A small text-conditioned image diffusion model, trained from scratch.
Model: 64-pixel images, arch uvit, text encoder width 384, text encoder layers 10, text encoder norm layernorm, text encoder activation gelu, norm layernorm, activation swiglu.
Training: normuon at rate 0.017, 5200 steps, batches of 128.
Data: trained on regions of photos with short descriptions (Visual Genome), 203450 training examples.
Rows from block 5 of the text encoder of a small text-conditioned image diffusion model, named by matrix and row number. Rows with one number belong to one neuron. Each number is 500 + 25 x the weight over its row's rms, rounded and kept within 0 to 999. All counts start at 0. Numbers have three digits each. After the name is the row's rms in percent of the matrix's.
After each neuron's rows are labels from the 100 texts, of 14976, where the neuron reaches its highest value: "fires on" is the input token at the peak. Only what is clearly more common there than usual is listed. The data: regions of photos with short descriptions (Visual Genome).
# fc1: MLP up (text_encoder.blocks.5.mlp.fc1.weight, 1536x384), inputs 192-287
# fc2: MLP down (text_encoder.blocks.5.mlp.fc2.weight, 384x1536, transposed), outputs 192-287

fc1.620 074:443486511502536525516470504517472492523511496492519501462481487457513499489478514480512494557503455485495464479495477523515528483543479486480503529504464500515506481518469516546525484537475508518511467553539506516494460522514496492535432496511483518464489496499498524510507514560509484494
fc2.620 064:520506498471522471462506517476496481507487523514489518465478509505511490488526495503568484509500481504540510507476468504494471519496506440546534496534494551529519509504501478511503495462515506446493465530520475517487517503527507469435541480462528501503513456479467510539520548512494542518
fires on: "sign"; "clock"

fc1.451 086:536456522512478451486488501467538524527484476469521535515529502480503481516507506461453492510511506503467501533502490514537469526523515483433504524487520479463494523555543493514525518487458540460479482462484513537546487526527532483509510524533471476501520496513484506513499451508464519486
fc2.451 075:503565509500487518536529490502464491479490535518494474503495493520526474513499490513508490484510481538484529495494519454473495501480495509525514473510498476500499531488511513463518509488531482521486531498468483484451546521497453506486527497485514505478514461519499472503502541465521473505
fires on: "hot"; "lettuce"; "sauce"; "spear"

fc1.530 081:494512493480516544487512488466548495507530480522562540479459518489470459508489463544484486511452505499492514509498567457528514505505483499497518511509523503516493506469474527486480525507506487477425526483505521480476525506478493467480496495529560496500481520465504480485527522486444525515
fc2.530 088:478511519533471441514506488525443533494501488494490483533509479512534535547492532451503510470498478524483515486524429548480520528505488482511509476505502529498501485463501487510505533417478514529544483492483516509511487472539503470496492486439461489517519494521505486526468480502551462516
fires on: "hot"; "lettuce"; "bowl"; "spear"

fc1.94 067:523491460514525535464526477509494495485497485487505494512463487467489482505491522529486505472504504531482502489517491494471500480514503504497482530504494500538471539523523543488542505516524440537482510483503513562514501518490480514455471504505506512479506520497480558534479499493472469479
fc2.94 067:489509490542460482481505470481454475521513516446468514476502526503461481518518510494499501458461497464533481469503464532467554553461525531511529508535501481515509473506509472508522505499479522540524438533495531495488496516485530494498510502555536492475556513452465493466488458483494543455
fires on: "hot"; "glass"; "lettuce"

fc1.15 103:525486513503477512503509512496445498490500480473493456501506446481513461538518487485520481489551491510512517461534494493513525510479540507469529493450512506508484506513507486493491507537476507468495493538475515501498518534529463526529509495515476511481519518498493509449525444518491485506
fc2.15 100:464521487489515486543499475489538499512502504559522525506469537525502524503481492519490517488457520491508495508475494525486492494549444503557470488556478487508492495484482494537509524472501489520492487460533476514513485483479550479485489504475502490513483469508484487527486546470509490491
fires on: "hot"; "leaf"; "part"; "and"

fc1.592 109:520463484526508528476479534512484487548497488505585490507512456498576475444530518475507536507484495498550476485492490461529497477500533460481540465484523504500515484524474506522487503489510517505509521508477471460482493493491495510529570554489497498481485550480481521462546494472485478491
fc2.592 134:496518507473486468521519467479517524450495506492459505488504527489465501558478467549484478500511512491456531488530508518476511518503467525509462533547493516484486529480521479468498508492499490502502464482533553489522498517491525462511438456507503508532519455502542489525489508547515516520
fires on: "mirror"; "on"; "two"; "plane"

fc1.202 106:492506503508498491510480452503498457496522529482459456546529520540469477511531469472459503449516517486531537504482478530496439479455488522517533467488483496516516519495496499509494541495501460497523492513512460464534524528479490506454515485523525498518475486529493494541481494488506488458
fc2.202 119:521488488522508506483520568494523521513504481508552542446467495465510542471471536540535528556478486518467497485523481479500541535532503480477485533522525480508489476498516501479488472498506532522478531525482521553473483471517494495515496499486478494479534537462506495459522517495502539570
fires on: "sign"; "rocks"; "food"; "sandwich"

fc1.324 077:509520480525451500523462471503505521458515488496512525504463519492471516495498512471516492485468487467494493518504506516509498490534475508473532516482470512476463480527524493522579468517519547511559463455470443517503529478489513506492545490503489510507453473523476450503534499488504499486
fc2.324 063:496502482489478490465539496511542487513486474474515525465485497493529541449499534483475475456465469493486472479503524504461481503508441522532503480509475470444478525489493485475514490526496490473505455531481549499501500491472531484470540466492480467489492483547501507492536527499489457470
fires on: "sign"; "plate"; "leaves"

fc1.272 070:510521520509476509524528544497488565504477499522484513466475547528503496485505499532464455466513485486532528521509506541502525482504519495503455511513507544479489497463469482478541507466494492497501513478497506501528508503540513508516508454511456495546473496492525495530454461492502522480
fc2.272 064:491458502523489479479539448507493506492498541477559462516497517494444512512529502496502522475482515500494478443507467467490470476476534473497490508508525511496491498495543449510482514528463476536475465512522440521503487526494494501473495511503537484493520495549501526508487510503505497483
fires on: "hot"; "glass"; "part"

fc1.434 110:497466492518473505531509511489482516524486499524439503499538509549556492478507535548518524483527539467482512514496495513486584491520500497519530480486512447471488475508503464487480514543474483487474501528459529491523501481509498499521504540489495542469495471502506443502486500490474526526
fc2.434 097:522543505472537506464517480490495487489510491481547493506455517454460495517505457447506484510484471497521471477484505504520437492468490489488450532520501537516509522501510527495515479455527489518512507457537469502478496495480505506507493472486472445508492546494520533505515500516521491455
fires on: "mirror"; "plane"; "hot"; "meter"

fc1.186 106:506554475541488516503519483503509522520530478489519521534501473525507498530516481522489529496525507499511541477537507468483527546534483513499529505484519449471470471460477533518466482464485513501525484500508486450503480542578534494536512471483497513471492477505521535461488527507490480479
fc2.186 121:498447527468517493488460517503495471487469519491493486498452527487496474489472509493529478509460518497486483489466495511512497437452523498507478496523493518540530509550520462492541530527503491493471515502504518543488507483461476497484489514502503487528515518508472480523518502513516525506
fires on: "mirror"

fc1.674 091:471546517485513557525496507507501507502492528501553514435488471466517474499483506512470479480531528530515484504496517480516486522501499538498490508462527494528489477539492550483516468509502516501497489520462526538459518468566517537559504505469512525487529520495516514482482473516471512484
fc2.674 072:532484510506491455476477476504504472496507464487455481540547494532473529502523528510524490530473492480517531493476522512489485492478523445521508522578516509481514536471515477523464541472504482524491511482511451460495490522446500463471494482518467491503505496475499484531528539500534474542
fires on: "sign"; "plate"