A small text-conditioned image diffusion model, trained from scratch.
Model: text encoder activation gelu, activation swiglu, patch size [4, 4], width 160.
Training: normuon at rate 0.017, 5200 steps.
Data: trained on regions of photos with short descriptions (Visual Genome), 203450 training examples.
Rows from block 8 of the denoiser of a small text-conditioned image diffusion model, named by matrix and row number. Rows with one number belong to one neuron. Each number is 128 + 32 x the weight over its row's rms, rounded and kept within 0 to 255. All counts start at 0. Numbers have three digits each.
After each neuron's rows are labels from the 100 images, of 14976 (inputs lightly noised), where the neuron reaches its largest size: "strongest on" is what is common among them. Only what is clearly more common there than usual is listed. The data: regions of photos with short descriptions (Visual Genome).
# gate: MLP gate (model.blocks.8.mlp.gate.weight, 480x160), inputs 80-159
# fc1: MLP up (model.blocks.8.mlp.fc1.weight, 480x160), inputs 80-159
# fc2: MLP down (model.blocks.8.mlp.fc2.weight, 160x480, transposed), outputs 80-159

gate.288:121102147145165104133192175150131092140113110129112180207115043098074116142192108138177175107108116134105124063118065088130131158128162085121125170132156128164099170139128119143108165083097095149152119128128197177172152100066121163172085096
fc1.288:121110116149112145149118124131130159157173122154143091074094170127112141107102121117116135127153159168166137202182144104083143071117026143138136146126144130095139144110120163096101126137139195178169121128127068086112140083149114068128129151
fc2.288:117132126100141116102158183116120075120118087120118189161176097137124154160160118138169147134085105089132104053150097097149121167130192076102145159137141130139120166175127113150109167143102109105140115114088209187134147121094129145174096086
strongest on: text has "zebra"

gate.431:167157131158104081121155123160179153073113122108097182109177087167104126138086084203136090114091140113144113164090117145160138177165149078146134089113135129129109093150136083165120158126116145157127106160225127164126148181125169168126092091
fc1.431:172150153232098080177144058134115129159172153148140098161131072115156151165113119141103157135084120112121115158089119140140118131120147073140150151072118137168195122088063144176140151106168156130169061151107187090090168099085115144125101085
fc2.431:100099090045149198094103156127143130112077120124153104083101201143135109096164111143151113088164138131128139056163144124094175075104088120155116068161168135056099154159148168069143102135130118121119183102123074095178117156180184136127111162
strongest on: text has "red"

gate.258:121102148140110121145085182133179087150133074130143135092164047189088095108083153105155124115140094064121143115136204160107151122183180106121123159142095165163117128150152108091147177116113044110203157158142154063092111135097161170128157136
fc1.258:151092140138129129125126135093151112101134085104183176058124116161118085143105128121123143101136098090171100115145138183102195135171204148144149130161104176159157060048151108115124149114092059139148043146173119079116093132114138134174205068
fc2.258:112176129097097130141146091079124115095123147142096122140144152081139202112153096154081094109113182169129160116128111134120072123040090122126115123150160121104120101071088104202126127153170168171077135102083087164151175108150130115067167080
strongest on: text has "red"

gate.163:184124152114136128114202132138092098119123182170152090120124144146130148149134177117082107137156162080074136137160106123098111101102129135184152075142133200106104137089115196096165184079098123122158078090111112163084081150135173084118161093
fc1.163:143169144112136132149122111128170106140129108117135096193149121078117182128182123168094118137148124112152117113092209126137169122120106070128159156140100120151092117167145129060140096130098171147158061129141115101114107157146122135125161160
fc2.163:112090090105144123082140165088079117122088143090109172042117151175146055118060120110130110110117123137147136170146065138106115104097173168110109163110163168093117141100129127141116154159189114086124165152106132118106143110095144099115127119
strongest on: text has "red"

gate.44:099108116069128107132152179165125142148096096161183178139074146123096096104101146098140104118117161082102163155112136146168116160115142083118129149116108196151078150077101170100102163125121108142107042148122097212084126118110150124117150107
fc1.44:175114148121084100128155172084116181184122130099149098109139096110138100130143138155096112164158147107080127093127163181083123129134134117195116134163091103164112080118088079093179074128145204108087068126092120088172131136148129179091168150
fc2.44:072138108103128168118074062153119103098124071091126082152124109152114145151139138114133144126111100136166126165106088111115141133134123132087153127101171112100139176168155160184108173143135076135156180160174160168120122149094120109189063125
strongest on: text has "red"

gate.137:169197122122134067123163137135177174140048114169076114097075096086092179143119128154126136063085135130169175130118137148123135143173096147094122156166093156091130122142079139139090172111153118112144080123135130124103169166102080110135145112
fc1.137:079089075137114135123151132123034100155125174082147129138109150172124097121110118102117099147177099162077130064181098118118143100120116122170124064106143142150092166126148153093144150119094147118152138120158110134198083128151160207135157126
fc2.137:137174200117105151123047087115174137134177095162121100094119110135118125144143127088122164120150159082164075084135189112100160085108195126141124189208096135138195098086134115185113112102105105087133108114105111083135143133145163061093104127
strongest on: text has "red"

gate.209:183129165169090076130196165163106125160111169138158127134082139144173151108151146166095137106141167147062170135140136150135132140086177085123133139164106160149123139139101154135145153149130132093125111125131092142171071124112096092043139150
fc1.209:177156158180046129095112135138098127202089094117130165109102104106090143117150136105096125090128124122112129142131125156165178112099177101146107118163081141166091186122151112090168159097133141159156099115161145147089069151144131112096183193
fc2.209:118102111133174139122132125122097094051080172146121165164157184149159128129033064186117148130180145096167166122141134111142139083168047188134128117094180110140172137134097155156118115126122116076103172123095167088177174070094127092136134152
strongest on: text has "red"

gate.390:132121142122151107116155164125105118105106091094129140110069111143093090139082144097144096085105161072121149146109126149128121135145212122112111075127080177120156142131174092105075143074122092069075052117154173182159120184117174141139117105
fc1.390:088150129135123105135125139102114125195118118084109109169130087089141130098128113154026130177188127152195128133156181161161182137115122103154161089140184145144111088153112059142149108126152186117142163147092098104172121166114144164084121148
fc2.390:163126140128123148144093141130161151040105092145170092117150133128103119155126076096182129085047141122098151107120077142115091121141139157091104151135062121112151175099177156120138139119142101106122149119131106125101166090135114098174088069
strongest on: text has "red"

gate.61:143079161076161082171157174127168097123151008108157145117119104168084132128125081077152129118087108083096082126140175147121173198181210112112126117136085135155060125111114092135113133136109104136143119171170123166097138086096139109132120090
fc1.61:098127196108153125162145137100112164183134131112096134182101135138155161096147104151070149132162134148099158083136178099121102104154107117163183129113110090095134079104092093106134097161143075115167074108107121146157157156133068133143116157
fc2.61:166118097140098130105109153117181081072104088103160113113179103121148094113123108135159079153125082120132124142097099123122129135119097118146106151098113170143146167135145166165157139131139151123067203165124144095101143135115113134109125101
strongest on: text has "sign"

gate.1:088111134145147173190141134166125113143145126085107172151110107157108142077091164145101125147142134121201156201106138055167151182144117090102183122133184114111057151165182107105091128144097178123110125116140148124116109123073137170104119050
fc1.1:064145142129144154172149120160088103186089141130170139097053124197083152131066142133054090149131141111154118172107165175135153164179091069121204128080198196166100130121159108125154162110093135099130125081121098154104114113131183179107127100
fc2.1:214129162123096119089138172102139151126121113174133121145176100116125105139171082102170125086124170110086143088118142130111054060106135194131069147152019126112159118099103132121142108088149105156114145131104103126118117131176098107141112200
strongest on: text has "red"

gate.237:151143182086110096145123171166121148117143096115090138101172145142123100198086123114182154122104094150147124131166115112098109172067143131115144086169131113121114065109097119135094150110166137146132152090129096180139084059069118122120131155
fc1.237:106137148132104115129116117148140129108135153139159101137153148126106120187108123056146156126103128136126133158186134085123148118118153175106132094149150115132121110048180054149071157141108147135120112166191096131115087055051083112087164097
fc2.237:132136087186153089108148162177171117128112135120053120110133094127137102066130105165092047153114139122122136119108142137125142150142143088161101237128075126157103122179082203133168115127139121055100138138086129121111141149159155123107125107
strongest on: text has "red"

gate.212:123067164095169139103177162135183071111088089179101126060101139120100110094128103093181163161132165078078146137126076094126173163149074077092078159125097142093079132098145144178101160168120124120140136158109147216138065061121175136165130101
fc1.212:159169152126050091153148141177144120144118078168106187131125118176085177133102108113183181056060156100101140105138169099134166127157168097127088153121085159174079129102153098147088190105136125139143128176152129188117142107135138134073129180
fc2.212:142129138143138103126083135145136143114169141089132119168133150159127064154096125125103087130158115115111141127128125147133132123119182116127182107127101138136127089147095180075150132160096125100135154058106122100074150190067143149092111089
strongest on: text has "red"; text has "sign"

gate.62:096140115119138063152148140135172143124165176163121163105104172154126150167180164153131139127147111167112119166132108134101122186129144078114134160116141169173147118165135115133185089077156048180074142166093194154134100130085086145114141157
fc1.62:132114186145049130127126083105115115153100125121144048126135116156115161111133159092100131142132111109141154100169164116121112067133106148150178084139111071164118122074109172202115143058132164172134170144125079135112163087159202129184096123
fc2.62:147127149103066172144140103070150129156137147131156147095110100177169090173148129088084135134128144162190172179082153096177118108124073112148143097121104143141134134084110105091198086080150111184137091137145150139108099072130097152103134169
strongest on: text has "white"; text has "sign"