config.toml
model = "text-conditioned image diffusion model"
dataset = "regions of photos with short descriptions (Visual Genome)"
train_examples = 203450
image_size = 64
horizontal_flip = true
conditioning = "text"
arch = "uvit"
objective = "epsilon"
cond_dim = 128
tokenizer = "word"
vocab_size = 6471
text_encoder_width = 384
text_encoder_layers = 10
text_encoder_norm = "layernorm"
text_encoder_norm_position = "pre"
text_encoder_activation = "gelu"
text_encoder_mlp_ratio = 4
text_encoder_head_dim = 64
text_encoder_fused_qkv = false
text_encoder_bias = "all"
text_encoder_qk_norm = false
text_encoder_parallel_block = false
text_encoder_inner_norm = false
text_encoder_drop_path = 0.15
text_encoder_positions = "rope"
cond_dropout = 0.1
norm = "layernorm"
norm_position = "pre"
activation = "swiglu"
mlp_ratio = 3
head_dim = 64
fused_qkv = true
qk_norm = false
parallel_block = false
inner_norm = false
patch_size = [4, 4]
layers = 12
width = 160
positions = "learned"
init = "kaiming_normal"
residual_init = "none"
optimizer = "normuon"
muon_scale = "original"
lr = 0.017
momentum = 0.95
nesterov = true
orthogonalizer = "newton_schulz_5"
adamw_lr_other_params = 0.0018
grad_clip = 1.0
steps = 5200
batch_size = 128
epochs = 3.3
lr_schedule = "cosine_restarts"
final_lr_fraction = 0.1
warmup_steps = 100
weight_decay = 0.0
adamw_weight_decay_other_params = 0
Rows from block 8 of the denoiser of a small text-conditioned image diffusion model, named by matrix and row number. Rows with one number belong to one neuron. Each number is 128 + 32 x the weight over its row's rms, rounded and kept within 0 to 255. All counts start at 0. Numbers have three digits each.
After each neuron's rows are labels from the 100 images, of 14976 (inputs lightly noised), where the neuron reaches its largest size: "responds to" is what is common among them; "colour at peak" is the nearest of a few named colours to the mean colour under the peak. Only what is clearly more common there than usual is listed. The data: regions of photos with short descriptions (Visual Genome). In brackets: how many of the 100, against the usual share in percent.
# gate: MLP gate (model.blocks.8.mlp.gate.weight, 480x160), inputs 0-79
# fc1: MLP up (model.blocks.8.mlp.fc1.weight, 480x160), inputs 0-79
# fc2: MLP down (model.blocks.8.mlp.fc2.weight, 160x480, transposed), outputs 0-79

gate.237:124161139205087163142153171155171101112168157096116177108154093051102154093103121169108104135057130198116068148166108110155170146099172111079153062062142125145084089115127145137052149107104149159119150169122123131123158130166150157070110122
fc1.237:132169146151143175159152164117131132123115154094132168118098094134121106058121099163148128136053165230119108151140110131130109111144173135064125078115092149132144141091113188164065167104127163139110147212194126157122117147098152132053129137
fc2.237:109133100132104043120136079173100116135121129166113094117110143142090144139171143090081092088180076041187136100153118162116125063062110095147130150129173145133134151168130134117168155143130093096135104065096149131106097126127092135173103089
responds to: text has "red" (25 vs 4.3)
colour at peak: pink (42 vs 10)

gate.62:112141085137127139127147141133112185187151084094110123103188103112156153071169192107149111103107128138115097153135070138156111199140116117120127177187069092178110121084129163136151139177107154074155159151079100124105149145069112106137087201
fc1.62:106086169093109092133140097152145089157106137119131121141019147092115161123170107131126144166175110076128146100099166135110121102175189147102128196064130103100098166092147153180133096137118092158138182131090177103127132135105142142099092111
fc2.62:084127085108128106130128169189138093157151087137114088099122136119145172102128146182182168157148084058103097134141126138089122121119066120129118179122165136120119152118114127201087097175132087138158196143053138132078125134054144152082097159
responds to: text has "white" (28 vs 11.4); text has "sign" (27 vs 2)
colour at peak: pink (54 vs 10)

gate.431:092170092163172157124114150125169090097082150108087183095134111153192122141090175151116126099159064121102176098138153119191095081132138102137158147163129158169158161087053114121099121140125190110104168194150143146170113116117093115112106104
fc1.431:173155098102114110117194148106138102112124079073141135107117125127129118155111124113116113145129144100140122194077126089121117136170176114060088152137108084173119142115080147156147141128134138095099128158063136117199089124176091173091154088
fc2.431:088054147158101155166080112125121135107147147153163091194137168130115140085135152117147137134158132152123101127180144154100158149103115135136179087112102149099141131170183116077139158115151140162158146092193115130096140175076143099157107176
responds to: text has "red" (25 vs 4.3)
colour at peak: pink (26 vs 10)

gate.288:154104193134135124153129102132094107180181146078113125144102093138109146097110109140136158166112148146122060142108101092114122127128203137104134179109066142164159118093089115161128143154134123171164154125175110076086176121131123090089120076
fc1.288:102057121158147119075115115144119150073069059156125136184168126099168160189093162140119121115138109059165170119125180119135068060151087116160144092114154174132184130079108120124117165140077142102097156149079177125155103150128186155154114151
fc2.288:134109188099107124184130106112118110188199182118089103130086109158079091067075133118164132143088171134129080179121108147115106094110193178141160204109076118164149081167088133163127119128169144157172133141193110120133176093115112114114134111
responds to: text has "zebra" (33 vs 0.6)
colour at peak: grey (69 vs 32.8)

gate.95:145169140129150152130168102078177109127130173117139134146138167052117117137130195150084104116075107152091070131133098182172139106116149200129164117096067111135116209140143120073111154101082135093129088142156136136119112083094147196096068178
fc1.95:141122105185165121119158106130167101139114091119106162145107174091148141097134134122113120068106109149078084156084096139169139125078137186079175099173095105112076143140129197132107159073159154092113138198147120137179125150132073177082155127
fc2.95:100091066121112145136138149165107104133159117107125136123143067143160156182060108115099086141167117085135141094182125105092174137146102135165093137123184137157128113161158160171133112135113122154146158125112151104139089117140106079184117059
responds to: text has "sign" (25 vs 2)
colour at peak: pink (30 vs 10)

gate.390:100163067175147178135209146133177114137177114133133144109111167091068112070059140123127131128172149157168133131132161182168107140115136161113147097154129180091154189134103131108115142107098104081142151118172117179147082167106076164107157143
fc1.390:100188115088110102105100080055153120060039078129088125121119093116136155157169210145144129105120135161122084084105120146115128098133165092142143144176142135149077123143126151098149178183161146119138122090099114162059169133115130147118154127
fc2.390:114092151125175146104142164183100159190126208165157088115107130182104116126099114168136110175142111109150203153183129183127124156150071167096113105078148135100226129167130085170092128090156108136133151160140121072181109186141136116147110101
responds to: text has "red" (28 vs 4.3)
colour at peak: pink (33 vs 10)

gate.44:068135109217133152126197130087133104138108083073140127183130135070151129074085152138087076111138114100156091142140101155148119138141113143159137188145100159174130189151081120099119144092085097066122182150158098181146071142132135155122108152
fc1.44:102082171130067141108089067112135102154112131113087096163125134121148180154156170096106096101129068143096165141168108113131130157140182154174208169198125117141137180159081079105142152139123138054138145106142150139137119146146121167164173150
fc2.44:152173110114160101120113200142164125115171123145168143069130121170149098086117121166176187155109160157117160126077144145113087073110066103107060068050149125072093145131165149169102107119160084199126081142131141098128139126132155083092081146
responds to: text has "red" (29 vs 4.3)
colour at peak: pink (41 vs 10)

gate.137:119124052143147205163132144103135110101130075108137145134114108116172166189054172113150108072108100156128113102157140077160117145127107100126110150119054156149095223108082125086111090118156154117111150099180175142148125154141107091156088108
fc1.137:133094158131154087138120159148153190163098151085128164093138146129106122119176087125126143130158099132083114096083147176135099156130129174132167084120204116087175067176172124148126122068231136125173130153116102130081179076139109116107120170
fc2.137:128169140079128152101128098113080097108166143139156074122107195120128176125112157126100149115099191136144119174134145076099206142117123087068090104076098148180130100120104128084166103143107113128118111092141155091149191146095116130157137118
responds to: text has "red" (25 vs 4.3)
colour at peak: red (25 vs 0.9)

gate.353:144123055188155123110206150141130105124164092133101199134085127103110145125118076128103120062135126136076183081087119130163189127074159092095150134180154134155075166126142165140158158088129110100125162133133142116153077112085108160130133129
fc1.353:133172043161100127120185112117150170143106101117102110182090162090131127122132108084101165072158131120104172138130143145213167126122094083165127093221164161123089164086158169169190097129141146132146096159116114150119087125105125155128105144
fc2.353:115135188104137114095101103126066189145117096144112117132147135156146046094093110115160076143140178101143068151171152108111096138178115192189149109093081130106134150143084090161083113164105133115119133104146129117160197115170104076092174135
responds to: text has "sign" (29 vs 2)
colour at peak: pink (42 vs 10)

gate.1:124163066129126158135182153131162138134102119125116216156146108097199130108137131131140167115149090133067079101135158177123108119063117114148108111128172138157068128106103106109085144096078137200112126134120087127150145072200128143137123136
fc1.1:069166093147123098159147146153111182151079144064088174148125070111169123098117127142120131127121105106119105115088107164115124114076186128127084145141176070124125140119108094139117123085121120168113115122117083124095136076112140144111078111
fc2.1:164023158131105113133120108111122050114152109101138083110091146150104146135100149127121125123127124136197115132172115120143160134186128128144155141160068155104160136147118122100148145180162190067107167125130176135125069165110132096137174076
responds to: text has "red" (28 vs 4.3)
colour at peak: pink (45 vs 10)