python train.py --objective="epsilon" --text_encoder_norm_position="pre" --text_encoder_head_dim=64 --inner_norm=false --patch_size=[4, 4] --positions="learned" --nesterov=true --epochs=3.3
Rows from block 8 of the denoiser of a small text-conditioned image diffusion model, named by matrix and row number. Rows with one number belong to one neuron. Each number is 50 + 15 x the weight over its row's rms, rounded and kept within 0 to 99. All counts start at 0.
After each neuron's rows are labels from the 100 images, of 14976 (inputs lightly noised), where the neuron reaches its largest size: "peak at" is the part of the image that holds the peak. Only what is clearly more common there than usual is listed. The data: regions of photos with short descriptions (Visual Genome). In brackets: how many of the 100, against the usual share in percent.
# gate: MLP gate (model.blocks.8.mlp.gate.weight, 480x160), inputs 0-79
# fc1: MLP up (model.blocks.8.mlp.fc1.weight, 480x160), inputs 0-79
# fc2: MLP down (model.blocks.8.mlp.fc2.weight, 160x480, transposed), outputs 0-79

gate.108:49 46 51 71 45 58 50 47 20 38 85 57 40 43 40 57 43 76 33 70 40 50 69 37 70 11 76 41 52 45 45 42 40 67 58 36 78 46 32 54 56 74 58 41 41 34 43 53 32 47 47 60 48 55 75 43 59 31 36 43 39 62 23 24 50 41 29 19 66 74 56 42 55 33 40 65 54 44 59 35
fc1.108:11 62 37 58 69 47 61 67 43 77 42 50 51 34 43 39 16 56 26 54 47 48 72 63 35 41 40 52 28 84 26 54 49 48 59 41 54 55 50 51 58 72 58 52 74 51 53 78 63 45 39 46 64 33 39 70 44 71 43 67 45 67 49 42 64 51 59 70 51 36 56 84 28 28 72 50 52 32 31 37
fc2.108:90 30 67 77 39 38 32 38 49 16 42 41 32 52 41 69 73 25 46 29 56 72 45 25 51 64 56 89 65 27 54 66 60 33 52 62 38 58 43 30 53 41 56 28 39 48 55 29 50 73 64 57 30 45 45 40 51 46 65 48 34 58 59 58 66 39 37 39 57 87 71 47 65 44 39 58 53 51 45 35
peak at: top centre (28 vs 11.7)

gate.212:51 61 42 64 51 69 62 81 43 53 47 46 62 60 32 53 64 44 69 59 35 49 67 44 45 41 66 61 63 33 34 57 47 43 50 55 55 58 49 94 33 42 40 29 56 67 28 40 59 47 30 59 43 54 53 68 56 55 49 57 49 20 47 36 78 40 27 58 79 38 49 44 47 41 59 41 63 58 58 51
fc1.212:26 45 65 53 33 71 57 68 52 54 74 41 66 63 50 41 42 36 49 46 50 40 40 37 30 46 44 55 34 33 33 28 64 46 44 56 39 57 55 52 73 50 54 43 43 59 69 74 37 66 71 19 32 20 61 51 37 74 60 57 45 29 72 54 40 71 46 51 62 35 40 75 47 29 83 33 44 44 41 37
fc2.212:56 77 37 51 38 11 43 41 45 51 40 42 47 74 42 52 18 63 19 24 60 31 58 50 32 50 43 54 70 48 60 51 58 63 41 27 47 78 10 19 52 53 61 96 79 43 29 59 48 51 70 33 56 53 39 33 55 76 51 28 52 43 48 45 19 41 36 67 69 47 54 42 63 72 51 68 37 55 40 17
peak at: centre (34 vs 14.1)

gate.77:48 36 36 60 60 48 66 44 50 63 64 87 33 46 62 63 66 25 33 52 53 57 29 64 31 37 38 41 57 33 33 45 49 56 40 71 21 76 50 43 27 53 55 49 65 47 50 55 72 43 50 43 59 61 35 41 43 61 68 86 38 61 64 44 55 84 54 41 41 38 82 39 38 15 51 50 47 65 39 25
fc1.77:55 20 37 53 68 80 63 53 63 50 39 58 52 65 56 52 54 58 41 64 59 30 45 64 43 31 65 45 72 50 46 65 57 52 33 44 25 79 47 38 30 67 59 17 57 54 52 64 71 21 67 83 62 67 49 45 31 52 67 66 44 59 61 34 52 68 67 27 55 10 67 26 37 30 58 45 64 44 44 14
fc2.77:66 35 32 32 64 40 49 37 58 31 42 29 71 57 33 59 07 42 29 79 15 40 46 48 54 59 75 59 51 52 56 55 42 23 43 43 54 53 56 57 72 37 27 24 49 60 56 62 64 53 68 46 50 42 46 51 59 38 27 53 67 80 61 41 47 30 62 62 44 56 42 60 41 77 50 46 64 60 46 57
peak at: centre (33 vs 14.1)

gate.358:26 33 33 37 74 54 65 60 34 82 55 64 72 50 18 28 58 52 60 60 70 56 58 56 38 59 67 51 54 25 78 50 72 57 43 33 48 29 53 57 45 51 62 57 44 59 50 64 69 39 44 33 67 53 69 32 52 55 67 35 59 49 29 27 54 56 75 60 38 20 76 46 48 38 45 65 59 57 27 65
fc1.358:46 65 55 62 38 39 42 32 48 47 44 68 63 42 61 26 41 57 36 43 24 40 21 23 45 48 60 47 59 56 49 65 48 48 68 44 88 51 36 62 31 56 50 51 41 60 19 45 61 64 59 45 44 47 23 62 31 68 60 57 39 62 27 58 48 47 57 40 81 26 27 40 39 44 54 74 62 43 33 44
fc2.358:53 45 70 25 46 47 56 07 19 34 57 44 72 65 37 72 37 44 45 59 84 46 57 52 38 70 32 40 70 41 68 19 56 21 40 58 48 76 61 49 64 42 77 65 45 41 61 45 33 47 47 45 59 36 39 38 52 54 33 44 44 53 61 28 44 50 46 59 66 65 66 43 43 53 61 66 56 82 52 74
peak at: top centre (29 vs 11.7)

gate.361:52 44 53 53 49 28 61 49 17 38 39 56 49 63 08 48 61 51 58 42 52 45 54 57 55 46 42 34 66 60 52 36 47 51 45 62 76 35 39 48 50 78 32 43 66 69 00 58 41 65 56 44 61 67 46 52 50 67 51 35 55 49 27 55 80 62 33 47 38 53 71 29 41 44 26 53 52 48 52 55
fc1.361:41 37 71 42 74 38 25 32 42 62 68 66 42 78 50 36 47 45 37 62 56 38 42 35 62 35 53 86 52 47 36 62 54 52 68 82 53 60 46 49 18 24 50 57 58 15 80 36 55 40 55 52 45 31 43 34 39 44 53 67 92 57 64 66 37 49 84 58 62 70 44 47 77 52 41 60 34 50 51 67
fc2.361:55 38 63 73 45 37 35 38 25 38 57 62 58 56 35 52 53 65 36 35 49 51 63 50 36 42 44 61 53 59 56 28 51 59 53 62 71 29 34 19 39 70 35 32 68 74 37 36 29 65 34 44 48 58 51 15 31 40 47 46 43 17 24 80 50 54 36 58 76 59 56 50 55 53 51 48 38 42 74 50
peak at: bottom right (28 vs 9.8)

gate.114:41 37 43 44 55 68 69 61 29 37 59 54 63 25 60 49 80 56 77 57 63 64 33 34 86 49 67 57 54 44 60 54 68 41 72 59 29 51 57 60 51 33 36 64 35 46 58 52 54 34 22 31 67 38 37 55 62 16 40 35 68 26 60 56 45 47 35 56 53 44 70 47 53 55 44 53 80 37 46 43
fc1.114:47 36 38 77 56 62 58 43 34 35 64 25 52 61 81 61 51 66 75 47 38 47 35 61 65 40 63 48 56 49 54 60 40 36 55 52 56 43 74 38 52 38 29 77 33 41 51 69 36 53 30 60 56 30 21 62 46 44 61 44 63 30 52 47 51 58 69 38 43 71 67 35 49 54 89 64 62 23 64 30
fc2.114:68 44 61 39 51 39 35 63 80 70 54 58 35 69 28 37 48 25 32 49 56 38 78 67 48 56 41 52 35 56 54 33 54 54 28 57 50 54 45 62 45 79 82 29 66 69 30 46 49 45 83 50 08 62 83 53 40 63 40 38 32 73 38 47 47 47 56 48 35 43 31 66 42 28 49 36 31 54 51 70
peak at: middle left (48 vs 11.7)